config = dict(
    patch_size=[4, 4],
    init='kaiming_normal',
    momentum=0.95,
    lr_schedule='linear',
    adamw_weight_decay_other_params=0,
)
Rows from block 2 of a small image embedding model, named by matrix and row number. Rows with one number belong to one neuron. Each number is 500 + 40 x the weight over its row's rms, rounded and kept within 0 to 999. All counts start at 0. Numbers have three digits each. After the name is the row's rms in percent of the matrix's.
After each neuron's rows are labels from the 100 images, of 14976, where the neuron reaches its highest value: "strongest on" is what is common among them. Only what is clearly more common there than usual is listed. The data: photos of plants, animals and fungi (iNaturalist).
# fc1: MLP up (model.blocks.2.mlp.fc1.weight, 320x80), inputs 0-79
# fc2: MLP down (model.blocks.2.mlp.fc2.weight, 80x320, transposed), outputs 0-79

fc1.141 108:569501448495503553443526534475438511487517490506509529473459487551532501496481471581480428469458445521488489547442424507486444489500510560465504531513478464538513425488419488522631502464479436447477544520496512566511515433439500524533508495
fc2.141 109:516472419492554474522476520513499506455530490510483437440533421580537506535489500505521615469519576443417468454499469504486538553550476488466504466516470460513486466507430514500596551519495471587488522490496494561500537500510541504476485434
strongest on: phylum Chordata; class Aves; order Anseriformes; family: Anatidae

fc1.288 144:518485507515543596480578435601458499492520501468451479443472502537440514461504611507465446464515521462552553459464494517476510474487444572470476485494552531505449551474539416569537494491449548495512452483465529525520507515466497492479501526
fc2.288 137:481531491487459500530438562542486479453537548420470513475501497510484502591477493520471516504475573471553508435498462516532497550573457495473544399459565472521476484466468544474528424486499465534496480502487451530585483522500608516475556481
strongest on: phylum Arthropoda; class Insecta; order Lepidoptera; family: Nymphalidae

fc1.2 125:524488476458575527477381505508445549452456540539531509488521550559551466502468464507360530476546492511514460500478430518487464503521551512501557527534474484492498410522551492503536496544455447475455529426505521491503526476477473537464462493
fc2.2 133:511530534514502495481563468529385540441455462516472449537469513557458534493509512508556509480534518503487521530522532533466457484438547411475481483427540558509528508479512570488530486562480538442536583517434531477507521483466390496513529467
strongest on: order Passeriformes

fc1.154 129:511476499525480541508447522617417514520511513532539445510473464390493544487497498511548470530548528549470462549530513553459545434497502489473507562486511484500487517488496482503502614471460482483472559520500410568533448552518541526513530541
fc2.154 120:576496589462494580481472511472491476445511469458513488480498515452485549466504517471559507488421502557462491517499498457537478456484531475485449498470471481459556527470492494566511446453584556453510570495525605581454483479453469514547525532
strongest on: order Lepidoptera

fc1.202 099:450447539481492515511507464533449553543511568494649542486500490495513479514474564515420476551493452555494570504536479481487507477543479522444472519519466464572488476516512490501493548516466446498468521475416514489506433545478609511504487541
fc2.202 110:501499493501506502519413441507452544429496472466537456518528542520483586550467534498524533425448528524526479523507452518451483530515454546553388537489479508461523527468536491530478470512521425425544571488510551530469529505464574447515537546
strongest on: order Lepidoptera

fc1.208 112:568433504474502510473537534446506545460516498531486515526511545485472526437506429524362511496440510538482487505538374551510442532531458544481533523500504527523446506495499545463494437552499494531499465509513529466513503499565512516470594557
fc2.208 104:429549455508512478559538559515500532481458471484495526452467532535519528467536398523539433500539522505538505457488479499452541495469536471503557497485494545413560508474517530472554568529507526470409525502489470476509598445436463431521541488
strongest on: order Passeriformes

fc1.3 114:529495420547494507533438527537484553507435513464574475442462511538420513403502522539505556616540535505446510503532560504476430463519425505556443510501513453510469482567503513488531504503512510449475515524529490532473496505502534533514584488
fc2.3 104:450511603493536526451487445497487497520474532550498519492504510426504481435447459538561530537490552442493565567444478442537472530451575559437533508487495497417512490468502514528495526468458495507471526541528531460463470504528560505415490571
strongest on: kingdom Plantae; phylum Tracheophyta; class Magnoliopsida

fc1.73 085:439551426527507509578536501461540514594498480558495468521548516523487541446457537425463449507482484546502473517519463501501520445476533515516548497512402451439521524557484518599517547509463470408455502518501542501516549523546508477538498528
fc2.73 094:485402499489497551535562535503477529567484543536461502511504495460474498540533509523463491509474517485481455444527514446574514510483483564528541468507561491524470571455493529450471454535457534472449558550507547588537496446388503472444448475
strongest on: order Lepidoptera

fc1.75 095:500558493509490461565498478515517475491451514458509512503495528512416517479490469513470509477547544499534473464545442521487479461565494530491522550491516552527453431527486512517512527551551424448487535335526520508476492430478475610460485476
fc2.75 089:497446522533526491483553481492497564560507430497509557426464477512484510439431513558503497543505475561459577547495511457512493458490511516470437490449428493399537447491447465536554516526529536544540578495497557502531571494465519485463538479
strongest on: order Passeriformes

fc1.282 130:473490496491549537461522517527494568527512418515531497447472443491567458500443529486471487507564509416539502409463421497481488460502550490404546513436460546491448558513464533464515450513503444543558493515486525484507491602530492479514516477
fc2.282 129:473493532513530470488537512570434479431431516575484495600483578482505478493493461490506560505521384464511530589526417510491430502469516463575439494544505475548520465465504488499542467477535535509534461450507532503463494477516542532505529498
strongest on: order Passeriformes

fc1.89 067:496541480496459578457438528535432527489448520532494476581449529439567486448493511552548484500464517506477485514483449440509564466527484482524449454567604541561502466436497466481461512547514497438505503486409494527469487497539490550502468462
fc2.89 069:491487560486444553429475465491555512506558492494442571554408504510532594579442439510473514552552492505464522514547479488544487513532484506440434524446514482498467495516557441561432515519487445510540481447536462499479443482501514510490533528
strongest on: order Lepidoptera

fc1.161 150:440530532497478542509514476453453469470467471514508537462442447445453550409483509412524468589494517551446477503481455485454481432479494478543625492488453483460494491538476504453494503496480538522454481508541457529590453463505446518515509519
fc2.161 148:513496486496470504454514487386460457509512474502585562509517543482505523540502507497447468530498479468500392548528499562504499485465458542509513478558529501526406480524543520455461441550458486519436474608526570495550493500521546446459500499
strongest on: kingdom Plantae; phylum Tracheophyta; class Magnoliopsida

fc1.50 129:531529446552504432452447552556506463482470496497440518464546523484527501559425531499446472490521532555472501455533460459482485444479522544488504476501485523524475475495498509503613544376594491474434461529493521507531493430496498532464468540
fc2.50 116:467497424480409466597468493496519503514517547563459454482471495538466521508567518471429511474503515468515545456530517549538499477501528436465490475472436448500519537528442491545578589479561429501515475477558457534553543548494490527499483457
strongest on: phylum Chordata; class Aves; order Charadriiformes

fc1.318 134:483497506483480409587405496553505502461462501513562489544507464481478548522482525535486501523502492538480457504560582464514547502504493490481544536473396529402533499509430574461478482542546529548469467481404498552495499542505523513521509478
fc2.318 128:493492518456392535582496486479483503486511524474482467520503435547472547490493518446501493556446461526502604492450435523574500578482495524532544542410515534499504470459506475530466459476456462471475522560543465537500527520540525522452584459
strongest on: phylum Arthropoda; class Insecta; order Lepidoptera

fc1.231 064:539456458487445517590551419498484537512489519477498483493481531516462520424545507500512621487433548466531462629532535534480480501478485529446495503475540528496479477537510498465434496584457474521571516448508497471526508512552498527453521501
fc2.231 059:488508491456487462519530481508525452571434521494385503419517503520523479514445535467490466497549538594470445475492421450469495552547556523526519495513466488482524509492482489528580577515447453532477534462509495551519572493536513530406507499
strongest on: order Passeriformes

fc1.221 108:534503480527520503498509542565485535537476480549558475518531582522452520475417469510445528453506558549488500476515475520470481432408422489500519487418460602485480523509580515454484497522416550468506481521506470488472548578499507527526508453
fc2.221 099:416557484508474470514475580550459475482476456499491472420467504515529455450461461470518532506572514538501490478478506484448492475503553510500490576593491508423502542414522513524478492459509508437516595477509508452496559578505502453534523563
strongest on: order Passeriformes

fc1.111 126:470523528490475480536546521451450456462516519563513478472488415451459539504477538522554500562407489498518515462523473525555537477512479559518534482454540525443468463558529566568569449478555566563509440482506530504453547507550534513486571494
fc2.111 119:458543559458490496507489525503471539555531465543516552518481587537442490512516420482527506483507421540517466465459526470534539439510647482501470584438457521489563478529484518502467449434534476515480460499504489517456489549476533485448512474
strongest on: order Passeriformes

fc1.242 112:526504506482456584509538512527520445505497445509475448488506496482426544456500521539494501462553503494563483507533498405547524479515479573430422414474573437481537485458528464518507432518426505493545505435487494518550522467462514557570515483
fc2.242 102:490491542488532483491434514505488484499494556434531561451478473557525531522531588459467485510472480449538530453452435493454524521547438429547511514548516538570553538442529499527440414485477556494519512489468464488520452508593559548485523468
strongest on: order Lepidoptera