{"model": "image embedding model", "dataset": "photos of plants, animals and fungi (iNaturalist)", "train_examples": 77898, "image_size": 64, "crop_scale_min": 0.5, "horizontal_flip": false, "cutout": 0.4, "targets": ["class"], "num_classes": 15, "embedding_dim": 128, "arch": "convnext", "isotropic": false, "norm": "layernorm", "hidden_act": "gelu", "mlp_ratio": 4, "inner_norm": false, "patch_size": [4, 4], "conv_stem": false, "depths": [3, 6, 3], "widths": [80, 160, 320], "kernel_size": 7, "am_softmax_margin": 0.1, "am_softmax_scale": 30, "init": "kaiming_normal", "residual_init": "none", "optimizer": "muon", "muon_scale": "match_rms_adamw", "learning_rate": 0.0033, "momentum": 0.95, "nesterov": true, "orthogonalizer": "newton_schulz_5", "adamw_lr_other_params": 0.003, "max_steps": 15600, "batch_size": 64, "epochs": 12.8, "lr_schedule": "linear", "final_lr_fraction": 0.05, "warmup_steps": 3120, "weight_decay": 0.2, "adamw_weight_decay_other_params": 0}
Rows from block 2 of a small image embedding model, named by matrix and row number. Rows with one number belong to one neuron. Each number is 200 + 40 x the weight over its row's rms, rounded and kept within 0 to 999. All counts start at 0.
Before each neuron's rows are labels from the 100 images, of 14976, where the neuron reaches its highest value: "responds to" is what is common among them. Only what is clearly more common there than usual is listed. The data: photos of plants, animals and fungi (iNaturalist).
# fc1: MLP up (model.blocks.2.mlp.fc1.weight, 320x80), inputs 0-79
# fc2: MLP down (model.blocks.2.mlp.fc2.weight, 80x320, transposed), outputs 0-79

responds to: class Aves
fc1.218,207,234,196,164,219,249,180,191,182,190,170,200,216,182,186,211,190,192,168,223,183,229,236,132,192,221,143,148,286,244,191,170,198,242,274,207,192,165,264,138,214,247,162,180,218,189,190,148,199,153,211,158,203,211,95,267,178,127,214,36,213,257,189,188,250,157,209,172,226,192,234,165,242,209,210,176,196,159,212,156
fc2.218,211,150,175,246,212,278,192,202,215,296,244,139,194,224,179,257,118,147,211,144,213,270,237,178,219,204,218,223,149,209,216,172,179,219,203,176,177,227,231,172,257,179,198,230,212,207,219,167,184,177,171,181,207,230,180,163,229,157,135,273,242,186,214,180,212,315,115,235,163,238,191,170,261,164,200,205,108,190,189,146

responds to: phylum Tracheophyta; kingdom Plantae
fc1.209,166,214,287,170,168,143,187,142,130,228,169,194,212,242,192,186,200,190,175,255,242,166,175,178,204,235,140,196,194,237,166,188,187,205,169,211,207,114,239,167,202,205,165,180,256,205,246,249,117,171,153,220,168,190,196,240,107,231,183,254,155,198,152,141,214,210,208,178,149,267,118,144,152,266,135,158,171,196,205,176
fc2.209,233,161,186,147,144,214,151,136,214,216,233,193,256,213,223,158,213,166,186,253,253,205,188,178,172,155,163,136,222,131,262,232,211,164,195,152,225,230,178,218,175,246,211,184,175,210,193,178,184,151,111,280,267,214,168,287,233,135,229,170,297,227,203,185,196,277,155,229,248,249,156,174,203,194,221,233,146,200,208,215

responds to: class Insecta; phylum Arthropoda; order Lepidoptera; family: Nymphalidae
fc1.36,150,216,229,177,131,169,200,231,187,217,219,131,157,184,210,181,215,236,214,229,221,194,234,239,21,205,201,197,192,197,196,131,185,190,214,150,239,277,168,111,199,197,204,219,232,268,192,181,143,278,210,189,184,203,170,162,186,163,234,178,194,190,262,171,255,246,182,164,146,265,214,184,188,206,178,202,230,263,179,208
fc2.36,190,245,241,205,239,203,179,130,203,255,211,174,232,206,272,167,214,158,174,214,197,165,279,187,156,192,190,195,193,193,157,244,143,224,187,205,248,206,144,136,160,179,259,161,178,202,150,150,336,240,185,203,143,170,175,198,176,235,218,134,202,215,220,264,196,230,193,159,135,185,143,158,200,276,262,252,226,188,246,205

responds to: class Insecta; phylum Arthropoda; order Lepidoptera
fc1.70,241,280,135,275,160,212,177,201,252,168,200,263,257,153,160,195,192,213,187,168,244,193,212,176,142,168,206,263,170,180,264,211,231,217,220,205,235,236,217,245,226,149,177,158,211,176,199,195,200,238,209,256,173,150,164,188,78,209,265,194,221,219,209,191,173,163,256,223,201,277,221,118,190,216,233,252,167,271,163,151
fc2.70,186,182,169,127,241,216,166,78,165,153,192,180,245,201,259,147,195,145,157,204,240,211,182,202,176,259,234,317,268,197,183,245,255,226,231,168,230,143,223,181,218,182,172,202,195,185,154,164,154,249,284,247,187,222,165,233,206,194,212,230,225,100,236,203,176,178,210,204,177,193,224,209,170,143,262,220,227,192,230,200

responds to: class Aves; order Passeriformes
fc1.6,219,199,206,219,154,230,154,201,184,181,207,116,199,206,275,158,192,185,277,158,190,186,210,223,203,240,201,227,256,114,173,183,185,165,192,198,178,190,256,120,228,223,124,101,175,218,149,208,168,218,135,225,241,177,216,127,171,177,225,192,209,164,127,179,221,193,180,309,193,183,221,227,204,184,136,224,113,223,230,219
fc2.6,234,241,231,218,175,123,185,278,198,202,135,202,142,159,161,263,231,157,232,174,224,222,181,230,182,114,190,263,264,190,155,174,172,228,199,193,269,203,199,207,165,228,205,157,280,207,233,244,103,179,217,231,161,195,205,187,221,203,116,253,166,169,247,259,223,117,196,215,199,149,130,211,228,194,242,196,204,229,232,174

responds to: class Insecta; phylum Arthropoda; order Lepidoptera
fc1.24,232,178,130,203,187,270,156,222,252,187,169,217,230,179,202,231,167,265,171,172,150,210,246,172,159,180,273,184,201,154,262,233,205,179,213,192,143,139,202,220,154,220,177,194,168,237,229,184,184,204,263,216,287,128,246,116,211,243,118,205,239,265,178,197,169,176,122,189,212,251,187,217,217,202,193,192,181,95,175,163
fc2.24,150,201,186,177,182,186,182,189,201,160,243,190,293,250,165,141,79,266,174,156,236,206,128,211,260,222,195,227,211,281,232,164,202,117,182,151,273,175,149,145,184,187,194,210,156,198,157,175,206,199,202,165,234,198,210,262,198,224,184,220,211,184,203,188,119,182,168,245,272,244,234,218,211,284,228,218,215,226,219,185

responds to: order Passeriformes
fc1.80,218,178,245,187,203,218,223,184,153,218,191,226,221,171,98,242,198,214,162,204,200,228,298,192,194,107,207,197,139,166,200,255,214,151,251,151,151,211,119,222,256,140,182,178,212,215,178,261,209,173,219,234,220,181,295,241,204,206,163,215,153,260,194,146,204,287,227,152,158,194,179,176,198,248,223,132,238,178,201,156
fc2.80,187,215,214,200,231,158,193,214,214,273,81,206,178,152,192,253,153,189,266,151,190,225,223,176,183,130,274,184,207,201,216,214,145,248,157,198,268,230,155,167,176,189,178,116,194,157,301,165,181,222,206,248,187,212,182,148,246,190,191,253,209,184,313,241,185,169,173,170,237,213,204,185,198,181,193,251,243,166,245,194

responds to: order Passeriformes
fc1.69,221,173,174,197,209,121,238,173,155,163,226,242,204,183,224,174,193,178,217,241,240,216,148,185,123,220,181,189,111,181,206,165,209,122,244,104,246,249,120,270,175,129,208,228,208,223,162,191,220,201,275,274,214,213,211,271,175,224,162,238,233,203,163,147,218,261,241,204,179,217,181,200,208,138,223,172,254,159,232,170
fc2.69,228,190,224,199,246,176,196,191,192,173,237,256,148,218,165,166,134,170,154,160,207,185,276,204,204,200,185,233,240,189,226,221,189,329,155,203,226,152,184,198,268,171,226,198,262,174,160,208,243,206,194,264,190,188,221,143,197,205,199,265,203,249,143,243,187,180,213,149,197,195,260,191,282,100,110,213,211,149,191,147

responds to: class Insecta; phylum Arthropoda
fc1.52,189,234,226,184,205,146,173,182,170,206,226,257,257,278,228,163,149,183,248,226,229,223,178,160,261,136,183,338,153,163,230,204,223,231,184,198,167,185,235,193,197,167,234,175,142,181,180,272,243,203,146,182,142,190,251,287,185,230,247,192,146,224,216,165,245,162,210,266,208,195,261,243,161,170,216,157,175,236,221,188
fc2.52,145,190,258,185,171,174,211,144,222,214,223,231,279,277,216,187,148,225,113,270,130,152,185,264,176,186,211,232,214,204,189,165,186,166,145,227,271,183,196,235,219,161,287,188,130,243,194,175,225,226,237,210,269,154,229,232,199,230,211,221,234,242,158,241,154,145,183,177,183,177,206,190,213,168,181,151,287,201,199,132

responds to: order Lepidoptera
fc1.139,227,222,213,179,188,224,208,126,251,172,181,115,266,210,217,176,206,174,220,185,172,262,234,254,208,186,249,119,178,216,220,220,174,162,262,220,145,206,212,168,103,235,129,157,191,203,196,183,177,202,187,114,207,190,171,152,224,343,168,173,211,243,234,258,190,263,183,181,189,155,163,183,199,179,168,195,225,149,187,192
fc2.139,182,208,134,208,194,194,162,153,113,121,182,221,230,200,228,233,199,174,222,192,172,189,131,271,214,209,138,216,191,259,199,150,241,198,236,126,204,183,198,179,157,205,228,192,180,237,141,228,233,141,174,195,172,249,157,237,121,276,199,227,227,257,181,197,188,226,230,209,202,292,293,147,233,171,214,236,242,273,195,170

responds to: order Passeriformes
fc1.272,192,247,222,242,173,165,233,167,187,217,247,193,196,176,284,164,257,187,192,218,215,185,177,210,154,173,140,183,200,206,178,144,192,320,131,241,157,161,242,182,199,148,124,160,166,233,137,178,174,289,198,230,237,168,163,156,247,170,195,175,238,216,155,258,167,114,202,194,171,214,188,222,263,152,138,164,179,236,214,195
fc2.272,189,218,185,238,214,209,137,208,242,244,161,175,145,178,123,234,231,178,250,189,246,164,176,174,149,177,198,233,240,179,217,216,176,191,162,206,261,196,195,235,196,112,145,222,296,195,193,196,163,200,215,169,252,211,235,94,278,185,214,206,205,172,303,205,145,184,253,169,183,211,209,178,231,143,133,259,246,229,212,252

responds to: class Aves
fc1.37,216,265,128,219,235,201,141,220,182,199,202,200,210,204,191,164,153,219,136,229,189,190,215,270,209,138,173,170,171,186,184,211,259,227,193,164,205,242,192,137,236,220,169,227,196,308,197,218,232,195,212,186,200,157,207,176,209,157,215,300,191,152,167,204,233,64,122,206,194,207,252,208,210,229,215,256,279,166,154,152
fc2.37,217,193,161,256,130,132,304,246,258,209,255,204,257,266,157,223,172,231,203,222,221,215,227,168,239,192,188,175,156,217,157,163,219,121,150,187,155,184,173,219,214,291,165,244,147,145,193,162,203,132,140,141,215,226,229,191,221,210,169,231,237,230,241,198,203,178,139,276,182,164,248,216,201,246,178,171,233,236,189,203

responds to: order Passeriformes
fc1.162,209,198,272,178,142,244,213,198,172,306,201,144,231,246,157,171,168,184,202,232,175,146,143,197,210,177,177,233,206,229,170,252,174,259,108,235,199,198,229,256,204,207,145,173,91,245,182,239,171,244,162,173,213,234,190,142,198,184,181,180,162,180,184,226,217,211,89,223,229,143,205,237,194,155,199,153,147,224,188,154
fc2.162,156,188,272,247,214,202,226,210,115,199,211,163,169,187,161,235,198,221,229,176,150,101,228,241,215,268,226,170,181,250,205,128,175,192,171,241,170,185,288,242,263,165,187,196,289,198,206,178,221,234,144,192,130,223,210,132,238,226,190,205,200,282,208,234,210,117,156,146,178,185,186,179,230,197,193,194,217,252,248,166

responds to: phylum Arthropoda
fc1.85,236,251,250,214,208,239,189,160,245,184,161,227,292,179,242,176,198,179,195,204,244,226,255,149,189,296,249,111,173,237,220,183,195,251,243,213,200,186,233,194,216,233,132,175,175,197,232,205,189,219,175,176,140,187,167,147,184,300,265,271,255,201,229,244,189,173,163,195,183,222,106,174,214,144,251,214,208,167,185,152
fc2.85,192,188,171,211,147,202,190,177,160,214,172,208,322,201,236,232,173,116,237,154,185,182,173,204,286,207,115,224,187,170,142,250,259,190,161,173,204,174,185,236,183,222,260,228,177,192,204,196,170,170,268,185,225,229,191,252,233,265,195,157,213,211,299,155,196,180,226,207,179,286,281,170,229,172,189,126,209,207,180,222

responds to: order Passeriformes
fc1.215,157,202,189,151,194,241,162,181,270,233,170,203,150,223,267,202,219,221,176,177,214,71,224,225,180,175,148,199,124,218,175,230,202,231,187,223,256,229,226,235,209,139,171,160,148,179,235,247,246,189,197,189,217,179,206,253,258,209,220,207,178,217,155,197,337,183,257,196,247,195,166,193,244,200,301,211,243,167,195,191
fc2.215,128,217,192,155,197,202,209,277,219,137,144,209,158,151,236,288,286,241,172,169,233,157,157,238,243,240,172,248,147,118,218,211,140,174,224,229,163,156,218,182,209,221,155,175,239,202,198,205,206,191,249,277,220,243,185,204,179,148,156,244,299,214,144,191,199,112,197,177,213,191,176,206,235,213,229,163,181,214,193,235

responds to: class Aves; order Passeriformes
fc1.53,248,173,158,222,178,205,104,206,222,174,168,163,200,202,243,228,220,179,213,210,147,221,198,195,209,207,218,238,265,178,196,149,126,191,224,187,229,196,271,129,213,292,161,192,160,243,180,237,123,210,171,245,191,193,270,217,129,207,214,209,270,187,177,169,209,233,190,339,197,164,230,216,203,191,163,186,152,214,241,274
fc2.53,241,179,207,218,203,160,166,253,231,215,131,171,129,131,173,290,229,160,224,211,265,226,266,198,210,120,241,280,256,242,202,243,185,223,206,213,209,244,166,142,100,218,222,213,234,199,185,186,158,135,221,237,202,211,190,154,121,209,198,270,232,185,236,248,194,157,143,184,198,175,177,174,247,147,187,191,187,218,242,201

responds to: kingdom Plantae; phylum Tracheophyta; class Magnoliopsida
fc1.12,179,213,225,165,186,178,220,102,207,98,266,207,263,220,137,175,123,194,157,236,216,191,232,148,205,198,172,148,207,214,228,198,171,213,230,220,187,180,173,236,172,213,136,188,166,193,225,221,216,173,231,188,120,153,272,195,180,270,193,225,197,221,191,244,187,298,223,167,169,182,111,145,161,137,171,180,169,152,150,183
fc2.12,221,208,164,208,187,143,156,196,223,172,172,216,202,233,184,224,147,219,188,238,234,211,178,264,306,121,210,209,235,249,153,222,231,259,127,133,171,167,189,256,182,221,241,215,118,247,179,241,180,210,164,189,149,265,182,273,144,262,197,168,198,185,260,218,186,138,125,223,227,210,210,180,160,164,173,178,224,211,173,271

responds to: kingdom Plantae; phylum Tracheophyta; class Magnoliopsida
fc1.175,202,116,235,180,179,216,208,215,263,216,212,237,176,166,199,226,219,244,236,212,161,137,227,185,158,176,115,190,220,188,239,237,197,213,154,276,206,124,193,233,218,144,138,115,191,249,255,355,198,202,187,201,231,255,203,244,197,203,157,168,234,217,165,202,255,167,225,198,223,182,198,165,126,194,187,156,201,170,187,168
fc2.175,202,186,169,261,237,172,223,201,195,94,175,183,161,145,205,205,249,274,142,241,261,206,104,218,253,216,184,188,146,203,277,171,189,161,190,162,235,164,205,206,234,188,181,165,154,187,171,185,194,215,230,218,267,69,172,252,254,201,181,239,181,270,203,247,233,144,171,243,207,209,200,188,220,245,190,230,181,193,245,206

responds to: phylum Arthropoda; class Insecta; order Lepidoptera
fc1.165,241,168,188,248,234,276,247,181,193,196,152,204,311,194,245,188,189,238,186,226,231,278,208,168,216,263,217,134,194,232,230,170,195,210,251,163,175,224,248,248,199,268,152,174,202,218,207,192,164,206,230,172,245,217,170,154,211,324,207,236,248,268,228,221,207,197,151,207,163,213,93,172,238,184,213,180,228,148,211,177
fc2.165,156,172,191,178,193,202,212,163,151,246,212,209,310,195,238,171,216,157,182,178,175,171,204,210,239,191,120,279,218,239,122,235,231,160,187,135,181,135,181,177,188,202,220,221,201,177,202,229,231,210,232,197,164,246,193,278,173,288,174,180,203,221,239,186,195,164,160,209,203,282,331,141,211,155,188,218,185,235,147,169

responds to: order Lepidoptera
fc1.246,174,228,105,160,265,205,220,283,202,217,208,227,248,184,298,214,124,235,209,191,209,175,197,196,163,189,294,208,179,189,154,152,189,178,213,297,227,218,160,217,182,229,151,160,214,304,196,174,169,235,141,205,153,164,220,247,168,173,202,191,233,242,153,180,218,186,231,205,168,201,145,226,205,269,194,248,247,252,185,213
fc2.246,180,243,154,227,199,185,222,168,156,214,170,214,235,238,202,162,151,216,222,202,258,193,213,274,250,199,217,198,212,228,152,139,195,132,162,216,213,197,259,158,190,275,248,189,121,243,162,254,285,179,98,201,200,232,252,186,175,232,158,214,147,196,257,171,133,196,205,246,165,241,141,172,172,210,252,232,114,213,172,177

responds to: phylum Tracheophyta; kingdom Plantae
fc1.264,212,203,239,207,98,217,180,149,198,186,198,173,151,230,177,217,143,154,215,152,219,242,203,118,211,256,136,185,168,186,204,165,211,245,163,118,155,162,216,161,224,178,139,193,196,144,263,248,205,107,167,274,213,178,227,196,226,192,222,173,166,167,245,142,176,193,195,189,184,193,178,241,192,134,225,120,117,180,178,153
fc2.264,204,187,216,224,165,229,197,117,153,260,220,213,206,141,241,193,162,211,187,194,190,123,213,239,263,143,97,177,198,223,188,238,236,205,223,142,216,219,219,209,237,273,220,164,126,148,250,204,106,262,199,211,222,168,215,201,215,248,155,216,217,234,218,237,101,207,165,245,198,234,201,224,162,190,239,136,163,269,192,226

responds to: phylum Chordata; class Aves
fc1.195,149,195,157,252,180,165,247,197,181,230,208,228,166,217,175,169,210,167,190,252,147,206,199,204,191,187,207,195,216,176,153,246,283,135,193,192,243,226,182,184,247,218,185,148,207,245,194,220,209,192,190,137,186,157,173,156,196,211,163,350,181,183,200,190,223,117,245,93,113,196,232,217,231,178,283,198,226,222,203,135
fc2.195,232,242,177,171,134,161,211,209,216,216,248,168,268,243,199,253,130,178,178,163,245,244,232,176,175,256,244,138,210,154,179,224,238,146,212,246,212,184,152,216,184,220,190,206,239,192,192,198,118,162,225,118,252,196,148,206,208,188,242,305,191,251,222,167,208,232,120,299,249,156,172,162,173,204,204,209,235,177,152,201

responds to: class Insecta; phylum Arthropoda; order Hymenoptera; family: Apidae
fc1.205,269,141,124,214,204,205,227,189,137,241,166,202,199,197,206,221,203,202,178,158,260,228,179,239,181,265,199,115,180,160,210,204,198,176,241,178,148,300,211,299,206,254,137,183,208,195,168,197,219,194,235,188,308,195,199,183,224,229,173,209,227,281,203,168,193,197,160,204,191,211,125,180,217,141,212,119,216,135,247,211
fc2.205,215,216,253,136,148,194,233,199,214,246,173,248,256,190,257,202,173,181,167,230,222,185,219,250,215,171,234,255,191,167,152,252,217,236,225,205,233,122,184,105,221,208,185,196,242,191,243,252,239,179,185,250,147,230,188,226,157,178,185,144,190,125,197,233,199,136,135,188,170,263,310,134,217,157,197,218,205,212,199,118

responds to: phylum Chordata; class Aves; order Passeriformes
fc1.117,247,191,208,162,174,165,152,174,194,184,215,176,249,154,250,184,211,219,120,176,227,196,206,154,205,219,199,201,276,196,153,178,224,239,186,249,173,152,251,204,143,196,129,97,166,238,183,210,145,231,180,162,250,212,216,185,181,197,236,202,228,217,138,203,243,131,180,358,191,260,239,206,239,185,186,187,136,216,215,201
fc2.117,168,290,216,217,203,110,192,324,216,218,228,245,182,213,158,223,172,170,210,132,188,173,178,183,193,202,230,228,235,212,230,202,167,153,156,190,258,225,204,219,193,152,101,233,233,246,208,210,177,217,186,240,175,197,216,215,265,215,137,252,192,229,180,186,174,107,260,140,144,179,136,242,196,235,216,166,257,163,219,213

responds to: class Insecta; phylum Arthropoda; order Lepidoptera
fc1.222,223,164,160,243,177,231,153,224,192,172,197,274,245,229,167,224,232,167,221,199,197,168,157,225,167,150,241,302,216,110,253,225,201,241,178,147,197,243,184,270,204,139,191,210,138,154,164,215,173,255,204,217,173,145,195,212,142,141,286,192,220,158,210,185,184,165,224,186,227,247,257,90,246,187,210,178,190,226,177,235
fc2.222,166,184,226,132,213,179,155,163,172,154,217,231,231,182,264,152,182,210,212,210,217,199,190,203,246,221,174,280,252,216,213,240,260,184,228,213,209,78,307,179,240,192,170,243,162,249,218,183,206,251,222,190,183,176,149,236,145,221,243,219,272,144,168,159,172,190,250,189,178,182,275,136,170,139,175,158,240,152,203,189

responds to: order Passeriformes
fc1.176,243,109,182,181,237,216,214,203,261,209,144,170,145,237,205,264,166,188,191,257,173,190,206,193,155,184,176,166,119,177,212,216,270,266,260,224,174,241,116,182,229,180,176,202,155,222,221,260,167,212,191,201,210,226,155,242,202,238,221,170,94,214,156,199,216,207,155,159,216,181,194,231,215,269,291,190,199,222,291,212
fc2.176,136,285,190,204,225,193,274,210,245,176,151,135,145,192,213,239,146,155,166,200,230,232,200,168,183,187,150,261,210,134,249,259,156,175,304,215,209,205,205,149,163,248,168,186,260,186,264,236,185,197,243,247,141,227,230,223,221,121,202,197,232,146,178,229,166,121,165,210,203,177,200,226,251,225,171,164,184,245,226,209

responds to: order Passeriformes
fc1.199,169,253,239,237,225,227,166,214,184,188,136,195,259,195,237,226,190,206,224,215,162,138,193,248,170,222,207,211,166,226,200,125,263,211,176,252,236,203,233,245,220,177,196,206,178,213,182,187,198,189,233,181,126,165,205,251,199,182,220,251,132,217,227,224,380,196,199,242,227,172,128,161,224,187,279,273,220,228,175,212
fc2.199,176,206,195,160,228,171,212,229,215,221,177,184,216,250,191,226,198,225,191,160,275,220,188,245,237,185,175,215,185,109,180,158,154,246,235,189,134,200,272,168,160,289,199,180,258,157,175,156,219,222,146,238,290,246,211,207,232,216,171,177,130,220,146,156,246,74,183,259,240,177,254,148,221,195,171,206,195,222,230,200

responds to: phylum Tracheophyta; kingdom Plantae; class Magnoliopsida
fc1.61,200,221,260,241,204,169,169,108,219,215,224,216,236,171,143,226,178,229,167,210,196,195,163,224,221,219,206,171,195,264,162,215,178,194,204,223,211,251,232,214,274,216,164,213,171,172,148,218,211,278,125,168,130,197,239,219,192,110,155,250,104,228,143,161,154,200,268,220,227,233,98,163,179,174,168,258,204,185,215,156
fc2.61,285,221,204,149,89,168,186,222,180,194,195,257,236,229,243,223,163,195,186,220,182,306,158,196,262,119,216,201,219,176,248,250,196,198,200,184,174,167,208,238,236,217,168,188,184,199,153,217,141,110,104,226,210,205,228,220,211,157,188,169,134,211,280,172,179,203,203,225,228,172,194,213,193,195,287,218,191,264,155,193